Weights of a small masked image model.
Model: 40-pixel images, encoder arch vit, encoder norm layernorm, encoder patch size [4, 4], encoder width 192, decoder width 256, decoder layers 4.
Training: nadamw at rate 0.0021, 18600 steps.
Data: trained on telescope images of galaxies (Galaxy Zoo DECaLS), 53.9 epochs.
Rows from block 3 of the encoder, named by matrix and row number. Rows with one number belong to one neuron. Each number is 128 + 24 x the weight over its row's rms, rounded and kept within 0 to 255. All counts start at 0. Numbers have three digits each.
# fc1: MLP up (encoder.blocks.3.mlp.fc1.weight, 384x192), inputs 0-191
# fc2: MLP down (encoder.blocks.3.mlp.fc2.weight, 192x384, transposed), outputs 0-191
fc1.74:110097103114123117110140130139108111165151147161115133136106089104122138107112124151117151110090138132121126136136139128145109132127118094126095117158128179131116116166117094097126143139046089133141156164123093110140111083133116171105096117139136134133116131148171131139160142131146145142139103124109168150165146148082124151194109165113145171152116148106117135124149107114153124067134119144148132160154115125113148143142172127130101157149105154134109097090124130172099200118148150138133108121083156141139137109135146129120126134141094132093141115159136197099101157082110123122
fc1.75:147098143123113150134163091113107096174113062110188154156146133086148124139151173137146160155122114119128152132150136129102189148106126127167111099126120111143066104128130092118110113135089117127165152099107137183088116179134128135118135131087120113093149072138122161103122117142139123116126126111126142175120152123153099112152065135121146124123121154137131143157119147133128149159125144177130153117118161155086134144117155110135110116147145117124145106170155175112118146120115096110122138136149121104122129119119081125175122096158119133098148158127113165154130139130083108141
fc1.76:144138097113124094081086121109151085144155146157110126119131103118128158134125139163152138119139161129136125154153155136155094156174129161192144146177137163146096090168101125117151130142099112118121145127128112098150136114163096119106135122160109072151133150117130137130146103127135084112156137139137164131170120113116082151164121135103134165129141122123103121135162077144108129123129160135114163168169167133149163127131128179129117135144124131126155114109140132137094144135108131122129126127090148135108098145092122154093078144136111094051117082125123108129129109095125171091
fc1.77:121082140095081126109113114113132117162168076155102165144143129101118136121121098129150128132051139148135133111110156146124102097145121100105124145149165145129096123130128110102127156110114104100132156148136099090137140161149134165120134157157105128126139154113191119142141115132168124116130148107087153109169128163131116099146131185151152126127117152140158118131127102154117172123141096110131093121116094134114120122148118140093111137176118127098111097144134121151116143082124147159124115109095196138137157147106168123149135157152146083078164137117113148129110181111148170142
fc1.78:148133151138106168126122121120129134142126110137114141131160104151170071123125149124130144126143098142149140149181137103121144144080122149159114131135124164152144176122117112141130134153119118085153106119107139159119113163109149120061162125116120143136148130149099162099086127121085121130138100133150119146130187092120120160122124137121110131142119121126131134191101126178150145129134144134134116082150149119089100144121124137163123164126106138128134122099101112113173127139104056137122104067156138122114175129139115195131081097118108142157139104134103134156126122124063091146
fc1.79:093116106110105138129161116156067105149143162113127151172111116121095153119114116152100172129093169088106117131129129108112129176138114104129109104167151155119118123147089114110161138115115126154122113138154113096129099107131140137105106122129135146135147128139124106146161141136152139141143068084081154137130116120095100162127106089104139151171113153135151158123149130122122105108158089144140163142154094127140147149130158125128141186149100128138060116120149162140105130124154107127128076134091137145165155077170159111128145139149108141089138102103147135123112126091082122085
fc1.80:132125128122168101079143130132127146131144110159160114108092136101134108125155132127127115108119119136175183095133143177130117079112146083127122113137130119133144146109157143115131121135101111064185159174119117139113105124145143136177163168168093148149084095136159171120116114118104131144156113161111137101137129150125139063143128165145100131128126160127095115102120154122161146142156132071123090105093138113114143129087134115121088136125108130120139121096116098183123136144111120150171136145116135110123125117077135159174110114157132117129141154130113153105120142121174140180
fc1.81:143138137131162135136103096137114125116114118131179101069094102126105120118118120110131080094110118122143139131134123177143134091147157089092127110136136092157139157121136165125119116118099143085188166148129132153112129176170144139129141141113101107129117107127106149148129111089108123129147133148112121101147152126129150106107113160100124115138164108127108109054100108131150126079149152112135066124142118148149110134111190128085103116125142163114125168133142116089138173143097101152133124166112117103121140183132150171147128155142159115130086123129120139092138117127182108147
fc1.82:092107106111116118132154104152067111166121127120118149160130119126111179135098122159086146145081179092105115121144125132115142165122124098128125110168149176115126154143080101095122135100115130128128103142145075105109105110126116117118080114122152152123130115126140107136163139142144124141151086096078150154132119106102103126126095109105129148160123144131152173122142123129118130087143091160145143155159090147139128135139157132139142172162106142143071120130163173156100120121134093122114096149101147115174147107161155131114131141138096152060116108110146137137127132105093111090
fc1.83:123097094115132167137153114121108133150110075106139130157156155083152156122114143143116188119114134148121113099162132110118155109096143120159111123128118126140083133136111072122122143141086134151162131115080109159127124163124148123076105143111102135109131096161155161149133135136127112147127088126150136186141143120113148075154067139126139142153134120096110146174115119215134152145116163139161139137145160146085111163123161119170115114141132129167129105133126153118120127113086110154104145116153141092129159147139113130125110100164118121107133154166123175145110129110114101129
fc1.84:133132141121112110129102119134134131137155151116092153098127092108137117141124126119144153127112143137093151101110145139146115086143127107126132120140156142150110091134141086101073123073118127114123170152107145083171144124138118153101117206159094125143150161124158148140113128121147131113114149137103132126176116170118124153172138137151093129125154122123112107168159106158144140066170143140142131110106138139118145134168140147089082121145150131120153139116112103136135143109119125105111160080119180144108115128115141170234128131131168097122149118135097148129112136121133177128
fc1.85:157120117129125125130089080148166120118115086125118138118183141132153123148143170147148125139139144159132139120178115134131143090126153171126152141133109123136104098133106120130097112120129148129153119129130199130158157203129136142116113155180113133087114102121144150103129119107097110104126110146176144136148146119135078107110100140131144122111137128095090107143146152153147134124130134088122131125169160108130125121105113131143114073114109112132153150121122088132138128125126059091093122103154136122117124126127122213162067152130173112120112108146114156152102127163136095155
fc1.86:152126158128138136129110129164141125135120100130122144112151120120151080110146130103166129112121082167137164066134168133133129104117144180132145103128158121170136123110132122130096134071119110107157132173116168160108122156160170133138176145115146150122146162119137149139117115048122110101126146155152130121130149122153122124136141155152100109124146085163114108179115156187141140143194156111132121088115150123121114112139126120117087107115153125124151178114110100094151127122087087118140136105159136118096127116119124171170116084118157114138135134131078125128140142141120124166
fc1.87:171141133123127112120118134116152127130132119153140154083127135084165134162147155126124080130144122162134154121123148157122112091125178154101135140158138144151124091128116140101092126129092126108171176155130087105124132094156106124129143129126110149112114146166146181137129142061125109090118116160133136126143100103115138129193131167143119145144121137116116111179126126160151147135148174101135183138145160145139131136145153121143044128148139150155163121107115111138113137098109127107162145113100119103103095153106116134198130139133168103116118160163101150104110137124152151119
fc1.88:115112124113112111118133126100121116186167123183132151132104102098109116094118120145132156114083145130125121124110169137128112112121104117147101133172134181139129111156109110113140155146054072136164164125124105111139094116140129137099108112122128091138149118134142138153131136092141122127146127121118184144173135097120121163197102175119127183161114149144151132157132111164152131079146141159145132139155122100095130150137159122147066170156111149127116125108126120151110167110154115153168101117091140152122145122121127122127123130144140108077153111131121154109123142091094160106
fc1.89:122136148118134094093111133158114110134129130110133127118161134123135106137130128106132123114111155156151148051102149121139098106109140108109129132141142154151134129130119132083118137120109087161157146156112171105183108107154124137160119188133141184133118148135151186165120108108114085134108126142117134125163117134134092143159086192152100119129139090131120124175135136147141153085170167135138165136157145102141105139132129121141053109121138144136135119105102112120149117131136117065133133095146172114112099117139134167169124114132141126074141128140096177116135117121107151100
fc1.90:092139148121126111135138102145132195103105144134156116129140131106145155135138174129142132144111125137135122072074143109150106102183122088126107113110151096142134114115152097150107140127118111105164142185106113125142132129151101145163084136123152143111071126134142165148118133117114113135098106141119192101168096125146141143137145163145099159123144126116120119141145097112181136140175160106137090118133132134111118135147181133110059099105129134132144095142131105175143131142140165087108119091162147109113119175118124139127167103132144099109140118148096126081125124143117089117
fc1.91:096135133137140108157121114132135137125111141137156106127154134141171162135139196149135119104133148134155163090086129075132117085133139136116157120122124103163124122143110086113114125152117066129142107197101097170098131082155125112128133155067130132114117151130130161120127121098099120146122113140152138159134110066127157097153106178102105134151148104106098129154110089138176114109165188110137128137127160099115100143171133128154064127111133147155140129103107101131147119130106145129147127129108093101104123156155104104117146092118156142129125107132097113136140091139127135115
fc1.92:171148132122114118090149149141115098127124131163111139100093126120110155130166125161100152119133138156100140146156118128117143115115128091096117109158147175156113134152105128140151119115084079151115153107119108115141080067140104125115104109146107131167104120150164158177119150110124149151145102122127175146149146158077146143183124172151095170145134150105124108130153090105159115094127107176156135131130111129128141153119178150143099191156145147144130117092096128145146150107120126170127136116124125158122164124154148110115122150147140131125143099120102155100084121080088135120
fc1.93:103132104140113134140150090172083102128118124098129135155139122133110160113119120136095158124101135100129116138123111086110158123120117091098110108145141159109107125136101125125115108087137160153093117146125147146118123141129167123154082131129103165135119097120140092123147144136151156170126068086108111128113096142104082144120116123089136132159112126117138168099160180101105083118148088153125133122121091125165142124147125106114142189130121145137089155122144174103123096124158115142120107168110129142167135072194161129169149138125113179107083126101152134129122117096103148135
fc1.94:156108127097133096071148119156094152127137151119138128124056145087119146130114132150099117119122154159119122170128147117141099137152144062113118115146126137118138107160123126084134122131116121114119110118132092089122099136135086114139125099133137116178111034147091107114152145135142134140121085138131177147180141109088130119132144122128095146140102117086149133124148125123107116140146119154160153132180139122138147142117147146144138142138136126180111114115117109188109153133143133137187098134093137132145133153068115121135147159156150108109139125179143139111079136112113112123
fc1.95:178124170112157105114123145102113158124145120105134126080127117137139041155133173108143063116119138128159166122123138115139118096120104096120145110110130114139097118121155142138072111116116123144161178173114149147154098130135085139167115131157128149139119087138135158098108115095109121139136142135102138159155168107112095141153137144132119108124141121147076115147155138129156148075190143138120101113175141101155117131116153136099105125126143137146153133122126105142129140158114099096153132108159117134119104133099135200139132087148189104145149147154122136127137131131113126144
fc1.96:105130119132116080117131101097124128127129166136195094105141093152122144132145147118135146116155106134141158102095131092139120115140128117159121125127118124149122132119108120137121130141121053127184128160116117141122106124174133097163122148083091099134083138117133159157121137050107119136094117159176153148121092097124137126139097162138068154145148122129115144160107120111169115125195165135127160129117163141111135143147148129169073110102131144135136124114118106120182129128155120102172149115132115123116108099120090096154163117125119158131132145131100103150146099117107159122
fc1.97:171139131102148116113130131141111126121113133102156116102097128098141090147113134138147134144140142191125164099150145151148128124144107126163147117142135123141121092132139149155121100123124124089168144143117133136125108109173104161145154155144137138136108086141146148108124094092119111076163084184125148142154116127099117119143188147124114132124142111116113091117175134160132169093176148088153107134127142107111121123129138139091102102135166114156167100129084137152155170162135145131130118093124124113102121133077138173135094081118187078143088142166102125117096127134138111145
fc1.98:085102132097162136107114135098140127158125141148123126143103158119127160147096127178156129127085167136122118141135172104155114146155130105178130151156113131143116146140101128117143160130112081130129128133148092103137117086143105144108091119098170108141138161111151115122171131128123111088135118119091158156151108113130127132147139155156132127126140140139129114118114085152120178103143146112130133202178134151125123120133150155145121108136101107115130073129118125181126131118118161119126122104066167110102161138096130097061117150162113082065151138130108131134140128136160151086
fc1.99:101143111124104118140142141142093109154117133118120093152132101137118139140112121127104148134106144113088106146131115096109093158129091135135125134180156154119128126135097117107157143134113133157098126130150123097164130068108115153058101139122140140113131167141140104152146127156153154116120089088106119124132103147081095176150099110098148158141116121132127163132186111098132119168141100131130174172155091123159148148162151127109125145146130139143098125098157170147099151136179112111126096119069129123165141098183167125139121159134086159100122101121142129129106119085121108107
fc1.100:137158132154118144157092114082165128174151133163125123098126165142113100128135139102153085106115112103148148069069143148112098146089159126121108137169097153146143110135122136144115138152097100085190125127127122154094136148144130122127133110078135082134164140143133158129124129113129133099131160147101130097139116091149158143140138165148102119167127124142138132119116105158159118095157179122107093106109140121118133125187130104129089160153108178121134147142131100115142138110114154172186135130128099146114113138135124136118172107125122134119114123123119155092170109078128149168
fc1.101:129134170132122131113122127102118101137145141141116164147098064103134162117120141159122072119119149140110138176111179127140131129127137102135095113146143176142130162165110105127089129082108109143107175163125102114144106073140145103117088098128123123151092106126135133149129167107137123136112144132118176180163137136106147189158112170151139140141143130134117117168119123097120137092159139187128128113160115154139135136130165160149077139136137134128131121122106153144127143097145096147126147092128164120123132093134132109151104138156164119067140130140121148126118139064105149099
fc1.102:128121138131130103120130125119137141138132084180139137112134155128142152127142137117143111128132097127172168098113142159138138057105124116127109122131134148139155143110137129162052137147091119057191166187123102146118102139176169113148116139124130138128090105153148173095108135110109099130131108161127148125138134093122158102178144156134092143139125140142108122116139145121152155121150140110132082114115127115101152125148116109136051141128114146121143126093114104204126144151113161118162119133132109132114098138115135156160118106127137116161158145148104156087132136127108147161
fc1.103:145117121122124132150120067122103120130148072135121144114152103105098111113116121139125113115098087160130119155114116157125126059125113044143074118167153128139123159143133122130092180126108138117151124110107143124105111144127127151133120120118126139138101071144114159183103121108152121090162120145156153131173137119125089126142122133117112147125128144124181147111144143140148124128157126107152075123173111090114145146135187112114120109131140170157142158157150151114132173122159108176160131089136133145128175157122140138163126146103130122105085149135116163118133154134140095151
fc1.104:129154134129132100120108152179145092117123121146133138112099113154169111162152155105101099136138182128157155111086134156107122126093082140154159145112132138146138096141141120111189077123114116141092142160119113078146130045111113127129151133154115146123161151147163170098102087101113168116144141130121102147137089119104151127153154141138123162135134126108135105193172130178159128151183142133117129135098133121156089139167109127142043139124127141135136133119115107120149116127141108105131110117149154119117124127130113134121145110111154172135154140131108144124102124119096131116
fc1.105:113096125114110107074129084105087155137152147138130129137137162133129089112121121115107167103137132123130121131107124141130101135091110078103103114145142155138119137124145103086101138169106093170138129111099182146132116144141115130154053113162128145098100078152156133165162147129133139160145079107113147141133160156124097138168112116133101150148109150090121167106128127098156114089134133123141125152178142116092142205128154121134136115154100144175094076106132092133119145145158125127121112136105131128153117106155126131122150134151114125133141139155126163082117106108087111133
fc1.106:154145167121071104110113144125128138138136106128152134112092168141127076158141120124146067153106120135132180074096172148155142085132126123116115162150147166147162169097108147151122154111118130096151120184130113116084099119155121164130138100087158136109118154136128144102137145071086115068128143142134126119127133080147142130136161133147124113127108150156136125128107157125155151095189166127115103101123123151078140123146126137144106122124110137112141138146090102169131139096121150110159103127133126114096127118082113119149133125131145133131187146151108127097163132139102126141
fc1.107:171142094125110123124121127172130145139112121140125133119128120059137129132143131128140162156146151146150154080142135175090146074114127139106117112142138176131125078135142127138055089122122111137147152151117148113146139123143151133144146135170095129088076109141160146139124121043106132072128122181121131129119131144131161078139148170139130123131142147127124116133155167161143168069124144082139113132098143088121114120141115117125117104132139124135145106131117136140146125137126090135099150105140129109121110096120131139136082117109186100145070157149123130093106136126134149126
fc1.108:099109137114119100090154089108126104152168098154129124164129167130126158136136146143107100085138135130141125120136127092131126142127126104117127139121101135110142121157122066117171120128114115112123131148170130120157103172135128067131142137142111100145137091131102118104164132131132111225118098136135168129158167124117121128127073130130132171145126169116126136135128098120098125152119123145152120099168096132144143134158112131171134171119135114130101130095141100127098138068151136138162111154132143163146134140118096142119118157168137124107195081135145148121096116105079123175
fc1.109:130094124105101113113136123106129119170153116177133141136095099122104123100124137144129124073092129129128120119100147107140118121127105107164101142158132132142111115145122092130127141147080090133164154155123110133145097126156120113106099104103146090138116102151116139146142142078135112142151124129132179140179163098126136152174085168133127168169124149136135144161118093154168124101148145151147123132193125089116151147149174105124100165132098153143116135093127092136115172127135134158189099117135147150133156144139142130114134143152166107106166098145120154080111129098077125160
fc2.74:041152134151147132142173171157117092123110146109156124120089126149157181108130130149091091150121133122107111160145116114101114120113097144104127111106122104127132115115131144139136126146103146109142130140135161136111142104159156118158113156100122133117139154125129129124125118134160158109100125096114136112108067147146144157143180135094150123145110117125167159108142128095104088156170099126117119118129097151182088157195134144116090132097142113134090119111146147111143129139124129107094126160060123100151116094169150099166132124100141162133101144097149115125132133156152148090
fc2.75:153163110089100081110137168148129103130124120108160188137159121107162143157158156102135068144092150141138087101144148121147130154103110095112123133140146097148071055095113109117135132156091135144134127112131158117130139163123150184189136094085145125125098101119129129121103149174081087117161133120119140114128118116144104125151141107095147120094115157111131117129143167090150139136131135161152127105147127121098128163092164148112143104141154108120129108156122121168092130162134120113100141154148140152108115113114120121115156132135129141086164140129125142166163114161117130132
fc2.76:132131140160127112147117131126160123157131120119148124115102095119090138138144173102151140120115154092131138152152117134094148155118148136108132105137119113109101079106113133124149124157125107108174119138127109160125178155134151158106146136102058092100161152126085133125129124088101174091129142105126140125110162137173152137115088126123152116126120116103079159124113132124182091104163131124092151098098167114138123129137143102112098115108094133101123133129159089062157151099152067110120152162127124135150135148171124111178110153116152146132115142100194136123146132117144117149
fc2.77:098141075116151149146128143144152142149123153079103125142131111104153083137132125158121201116152139166113100139184136091154145154154142145147158150125124117162108155161140112095149139142075132159118072084120144134128141133134109120069134123148115106148150129108151119109144145131124117131140105155130132157146135131086096159109139116128127131125105123084114108133161133131109126139128125136129198154128139102132135147091152159141146146146113094134142179074099124087155120099109076139115152107092141145109138094135118148154107109111120115124125097120135106187094104129122126181
fc2.78:142116150109116155132132106156113142133136123124097095137127155147085132074055105146134154133124170115137133163121132125137129137135101104121086116109145154122137126134142119135149140121188100126104141168134112089137119150122136133134104123148139116089147117155083141118116115095131159144101152119150159183133159105132154129070075126107109124138147086141124154101112092122106144073128131110122121177122124140111094100143095131102202123107138139143126128156117178108141100134172165120106095130182116138124115167152152116097115113138141116130159110129134129090151165099127110078
fc2.79:153130128124143127140120131121154128120130103149110144117116142114143141150149149139145091111128093150150155112127135164134109126143133121131142117120125117090120107118138139123099120122184148108039141132116143135110133147120150116158155126134122102145124104109138077125115117106096112135110123145136136120127154115151131101000143111146117112122145138125109100122125134145133144137095146108150097105115150107130118134152119123138255128110136125125147137136121084118133128109096148145126135130149115136100109146124120160145117124113123115151124141129131114118115117137127129185
fc2.80:140157141136119140156147127138120129133124146138136103112082101109097142113094148133115105161109113121097142153079129169117119080125096087073087118133131122129120053137133124145066121108122111102163153158153092129138132096154138161118087145104142127108137107137097142136124132104135138104132145125132165132135121116141140140212147132100128121105116117142152143127161124092153109087155125116113106116119114130138123094201169129130042117105141112114125112142139171147145180127158158129135091129117123123130118117159157118149150124102167139130110149116138148089145138143120161103
fc2.81:125145121121101099113178177119146133120128116137111142161118151090129119135165155146136125159115136130123163118092157124098166143100079126106136132125129168200113084111125110127096110129161120133158147136134143138150105085148135126172114108136121134120098103129147113075132164129124113143112137133114123142072119119121144152183155138146112107119110152142126124149166140089115131102147121172124143140092123127120141119169066131145081139121152095120147073125136188151113090135128162099116165129125129141110096121126114116125117079097140123139206151121130118128133142131084164105
fc2.82:139126129124134115128136132121157136112143108148114141123110145110133138133161153140142102105137114142141168116127139156135097111145124135119140126112135130096118110118138132120092128125175144136014143126118148128114131144106140108149148110145123123135130113107141089121115130095101122145113130134134137128130154126142126102000152107148118123128118158129117106113119129154143133127097148114152099109126148107113130146155101125138255135119144128147142135118117075130122130107105140145140125129138118146104106116121126149123132119121129116147134144131127112120105110130118140179
fc2.83:152125111121121095146114113165127150090105125095140135138117136107166150144157142081119091115123109103123095103150121122127128074120151100056141117146170088144089094071153139120134124134128155120131157139105133156104145152129142145156143153116146149126111135122129126140102159127078132109186165122121085103109091124159130094149182119101104114120124096127102131141117165120177078157134140122124108087106147135120104166119154121132143095134146122139123139145146122135145110139120130105095136151122128147121095118152127103215161165139103162137105169130131127153170115164143112128
fc2.84:106129092136130164172119132140119106146146140120126113179129106142131148135106130135136151164130117127108128122107101081116105140188103126149170099124120103138069121142106097118154169159171122130103126102130157160156135148144152129095164122141170157151145140111168106128152083181155128121136118138128122143130111122118089180128162113075123120137134125141124096095149084117079137144105106113118106130119115104142122114136141166109139165141140097093104144114126152095143147142147147184119124104080135111132119157141155145113121101127176061113140068110134112161140111130144150153
fc2.85:092113135138122144129121139140126131125102124133150125104085137157093176103101135119117091124097103097119161132135115149140102118127120147080112114111154115098132126108136145144134136138194133144117145159137094108088133112133131161182085136121187141102147174141125143140149116113124144093148161108099092118123105137141129133120177142110170118120127127150149138103085135127179093122127113112097103184157099175144091122145144115118167127119086142125105103143132136135145167150150170118108084140117118113141129096141163099072161128141191150156121168115136118091162133155144112109
fc2.86:145140153153138101161130105150131122140090141123161115110153082159176126135142117089115106134142088106133139125090115149123113116114133145144127102111132115112154138122140110158132129136103131113168135158144099127107156095116157141133145128107153154106120198141109152155128114133146159094127127079116096105111150140141162141201121095112155136117127101146104126123115137117161098162142124091099113105096103137128175099108156102109000125120102125078137142127135110117145138141134157124135121143132127116143145128157142104149159103121116143150120127124154109141163151128154100147
fc2.87:100106098095113121096150139092136177139162100137121144137108146090118113152147145124133167098163137153105175101125134112146127118152121124142177155152140119141108160108128109110096140117068168142154110120090115119122124128114087102123088116139150089164140100116150119130078156095115116160168130171179114152165148157125138103216127083155144121143150172096135118137134127131115136121115141148145093127155150130133139158120124128115074136109104135139140158124112103136102131114105147172150163101130149141120177133075104153110134099137119111149148118114129122118109102116117102153
fc2.88:145115110127128108121100093141147149132145118128093155157148142103158163146172165175161151092129132157155123103148140153139152171124155102169172143154143149146104104141118105089095080114117148139137112107105112130129126160106110109114131094150129104145150057100178103075126127101107100144128080138118107148137136100137096071145118085161137120125172140137125104144126108151135161143097154128166137130138152083134135134155106124136111162160129120139159162119108104113124098102123113143128141123142114137101127152117116186137150111096082100133139105153119094141090115120121141166
fc2.89:092126111089110068110206161109128117120170129117160147183152129120107146144155133125126131106126114156108145122152146068170133177141123121132154154142133111187111125121101122127143147123162140088111106103115130118131127111175100121113148121126153141181094125131142116149116164157104131161135114147140103121130084158108108150154143137095105140120057101102111111164155141114133089166141114164128134153100133116113149144144124150121129136116117125118142130092099112132123122168163137175161145122073162182113104121112125143128123133118097147118125090128131156143101135093125109136
fc2.90:132130115132103141136141142174130117142111098104093156142119163163097096114142106129150186136112100131127156108155103131127121122121106105068164136145131134103108102132144116105141128145185076132120125081140119132146169116133138137117132194152103165121177142110125108099155115117151167125143129158142143117096138163141133138163128102190117107107108148107112121098113096110145133129131118116115122138084134094066129102141085114112167123117123105092134160117120115117137130087111141122102157147108157162133134121131133107162160136143101114167179129128095133160102124153125159200
fc2.91:137113124101071148140155176088132105132165119135102187187125151157100087154100104130094155149114105140100157144140131130105162128134123131086101151129138134144104162132097127127105142117160116118093133098140154090114090106110117126116167151149137131157105125123115122128119139127098166132145148160127138130135127167099156164112100163139130097120112132153144139173097148149089129128126093117117131068100102149131112141116132161138142156106137107113112119113126174097196139085124092154177151125117171100137095083139159126126131180156116136142126148098109131155135128135126146149
fc2.92:108143140156138127146134131165116155126093132105126117103104117149175103091105102096116114123091082108104127150087094125082146146103119145135142134123141118099120109136136122137169129168201123142125117111119139182133167161159179155168108123104124112110168152121154127144109104168170147124125130110115090117084130130139124153142140100121116102139143126140141124085117125091118122157160096099120119080123076113158105109148133132097108118117121116103119141146123132105154175140167162139088136162117119113150153181155135175127122067118112132159153146112147133167154130138156143148
fc2.93:132124130114128121117125121117150134121139121144116142132123127114146148145141153136147108118145119146138153128130145145138114137147136121129142128128131124083130114127128118115115124118194142134019133127117137113128127148105130115145141116133127110142135116109135067117117129117107111135113119152140132142135139113128133095000137102153116127130133151124108104138123118143148146130100147122149115124130147111115124140135122125142255131125132120136144124128115100148127132113120144143135125125144117139103120135110116144121126124127123115151140133142129108128114118125121113158
fc2.94:163122100125092147132108172165171127113091121112152132146134153127142142117146122138138138161127099117122130110133113132123138108125120210166119126172164099114093105125142126155134126128164133119113170127150121164104165138143150144091131164093165159111089133134131160113107075142116141078167148144123126118106090159133148158115149089105129124084136100132102114100125108133082123168114114082097110114107118176112113119157104126112160086120151105081157118162132155116148159149122164097084155168130105082122094130115162106148115121143136145148133133111126123143145127155157140131
fc2.95:123138090137087160165130114141111155159151116087121121133134099082133088081141077153131116110127091157131119149119137093170132079120144121148077169172106169111121140163114089120090168098146128140094059122122116115123157130126151130081110148101142148121129172123130153160141136130162118080110108138175122144125125123120114168124102132149153150141091130091155127133115142095107142144115135114146141121139123138092132117158154134176134138164128141119118168102093119121113108084167120148120149100121141143127164112101105121145100116115097142094105133135129154164123141092152153160
fc2.96:110124133119115114115169152147111102132134099118122110097128122161100089083111071112117086119070104118085127164148099100117141137097100141103102140124144106169127139109112157131185108112142162099121120140136133136117128171145136162110150158136180158138181163134134149156095130156157159119163148102124097126128163159132112143103091148096158110119093115132158146120143130114088083098123102124106101087100108135152094124104129113093171117119113133110130128130136148104143124156144104101132098149160170144142156107136140164109156127117142158129132144107145196139141165145133144113
fc2.97:146145155126151146127155183132081110085148163140124115127138134103100177124100100143132148121113136179131101158146141114153155207123136111128155100126146104134150141139103156118180115106148116157098145116122106102161099124126114106093113094113179174138100136126123114091152145160137117181127109121114119150094145106123095124143111135129151134108150104121097112138095130085087144105099126168178187156108149140127101120079151150130141105142151117142147132106100153107094086142156124097127116160110143119113127097126125153093109137113103115108117103160124111089137124136142125092
fc2.98:110124082122131131143106132138158117132153128111114162141176142116132134158151153123126157118118115147134080142185115101152161172133146124148160166120124127153101134130119140121157127141162131156098092085110186111161145189117116102118141127135075114147162131090152097151106130136080101137085108130145124127140124122103077169093121132124109130139125113093124114142123113126089119155118128164144141124159142112127106158121091159154178154121133116146125159100128130111127113108145077118104167122128152158123130149152122157160082157096106127097112092088106133181105098107121127168
fc2.99:146123138115130097125131124134149147110150115138116146118130151103136110141158136143156124094139120146145151115115147152140137110152137108122151124119131124117128132120141125111097122107143157132037147107109129124134117145108126101134155134152099113150116105105142078104112135088104119156107144148150138131137166112133129105002119098151097132134142151126089101124137138109136129119101157138149110098116139103115125157123114131128255131120141120128149152114110087124117109107103144147143152125153133142097098142105109145162130132126128118139161137145127106130123109115126137175
fc2.100:146093143100121133116130122136115123110137119100153128126113087069111147135173169165135139098127128172156127162158140122150143120133121105162143129127133083126072090134143113116107113110138136155131170114122132111165148158118083131085111147149109094108108083115105124084148108098123128167117099118177134150159135140132094128148086102131167151082150152084101119137134125116119168148093132121174159123159139141118130128093179133115117101103136091156173144148117128119098133114145100115102125136180148124116132141108118169133081156143160099110137122148121111139066122147153142127
fc2.101:119137135129143138138094128126139077115147137076108131133124148203114130152089157109153158150103114134084129145191125091128135134184105135138175163133118070168104155121084153149152143153136158116138119110127144147111147128130111143142140167140115098159138141085121120118138105165143159110141127114150126151138109141147115168134172107121124103101107114126115126111142094127105124127161115138113099143115148151131140114097162187094163100099104085093131142148112122076154126128107151113098165145077169122123153115113127108154122159149118120145119082126091100156139110146133138133
fc2.102:156112127129127133125128111134118181121134149140128106104082098106123144147128173141132116147124107128110121131099145177124112108123148075072107107130133129109108059151146107101093094103099102131179165144127092106131131128136099187140108159141092103125152098119108139154130134108122146125134140137139152103143125147128139116204125142129128128117136145128165140127132147102162127090134113095136102136131129146160105096141182133119019119119116126137109106152152159119122158095166121164130116129139139110146136118128132118174158160138145121118084159103138149100103144146151148117
fc2.103:085116124145182149161145145139130138154157188100130109100090066165167101125128113103126121104150128081133150134094141161127076132122104119107149110094088095105135114138162127124141107127132135095115164168141133122121156100131140118173109155139111111145159167118113144124140114119151155152086148115087095140120131147131162169126180129143158100150146132129106118107142104099125096123156118142102084126116117134151110138173142117116142156102116100070085162119132107088137156125124151139116125151089110146152103103139111127127160097108173144159104120110160130127147122095133148156
fc2.104:148134121161121104120120150099163074117104141156131111095065135169150146140161178087088159154134132117118119086152110120099130120132125189118173127114115144111116090141108132140142070137152111135088182102139119123110128125089117138140109131159137106144152122124158146101157117121168181138155129124105127129155117130090125132124165124106132154146132152119104097123157155112139081124124096098099076134110121128160162120101102133099099171144127123118126134103120110145134155172105127156191125153125117109142118104150145104126157135147182142124155097125157096094110128118111129124
fc2.105:122134141134160168165148126163119149123115106103129092097115117126141099095127096125121151117112117124121132120146115099128141056144126144135106105112138079102122122102145142147097144105128199073092127161120103143104147159122148130108160165107174144122135156146106165136104110125168166094113130121116130140158150144155158134086144127104164099128136077128122147101132160119090112151110155111108070112104102167151158134136164107081169114111143128103152158142116137110135125141100175125079111132161119111130137140132150117158134098116144122144109170122166146135157126125178114146
fc2.106:124123120111110130120129138112125120149142120143148083129133201143099104109116134104120112155116111102107095089087115111118165135112104126116111160130133116149130165132122162143158140170119119116121106126170123144136097114159141131148153132061135126135093116154103143140124138171141084133124148118114135093079109109144141141102105137093099107127127102133165154100098105093100110102127121164111117138153121141080109133115092133145160093125174126096135088149179171140131139115123189117144158148116140155114116161102111071121151145143099152118138130107127152149211126136118126085
fc2.107:130139154161137151151126169156113141111107180144108105122147125133131174112117110146132111162102143113136103151108131142117150177113145104085143086128136124128132129166096159110156111112151117167098148139126098086151121127109106132073085108107171170132095188119131109094136150148142159138116164114132122149052144100135114111124095142140156105119167123136116123127111119087130134087109117156138181141109141159145090134096126122127139086116132123114141143146138168118116085134149132077083119152116147116132136126139129138085125149082108138099111093113122132111174134129136141074
fc2.108:074140127129142137148167191161131154112119130119155149104088101159181120104145106104105043174122134132126111143101140127127108139131092150099127129098125084122128119109150129163113134113106150110093126145140129099076143120135133120200130136092183158121101157109120157130129120125137124112118144115124129107089105158132181136129174108107131119133121137127170135078141141116101098156138123134128066139131093166167084139184139127107166133103142108136121143160135142120131115135082163119075129158128123121139131117116138113109149120109165152119124139113151113121128122149124124133
fc2.109:147105133137109091083115116100147156138143133169116149148113169079126157128161151168140143079132147139146154086124150158133121132105143110130143130139132156136103123151104083091112131115110119143174147119115123105131108134121118112101133104155105074136114077129168119101146146083118106153149110136115123126145124114128109098209109128149132149140141175122119114141079119134142147109093139142155154148146132118121169131124120121133001154162122153144142128111108105144081130103120117152163145111144131130117101127112115132121140130145097110119178116152131106105113126118119149121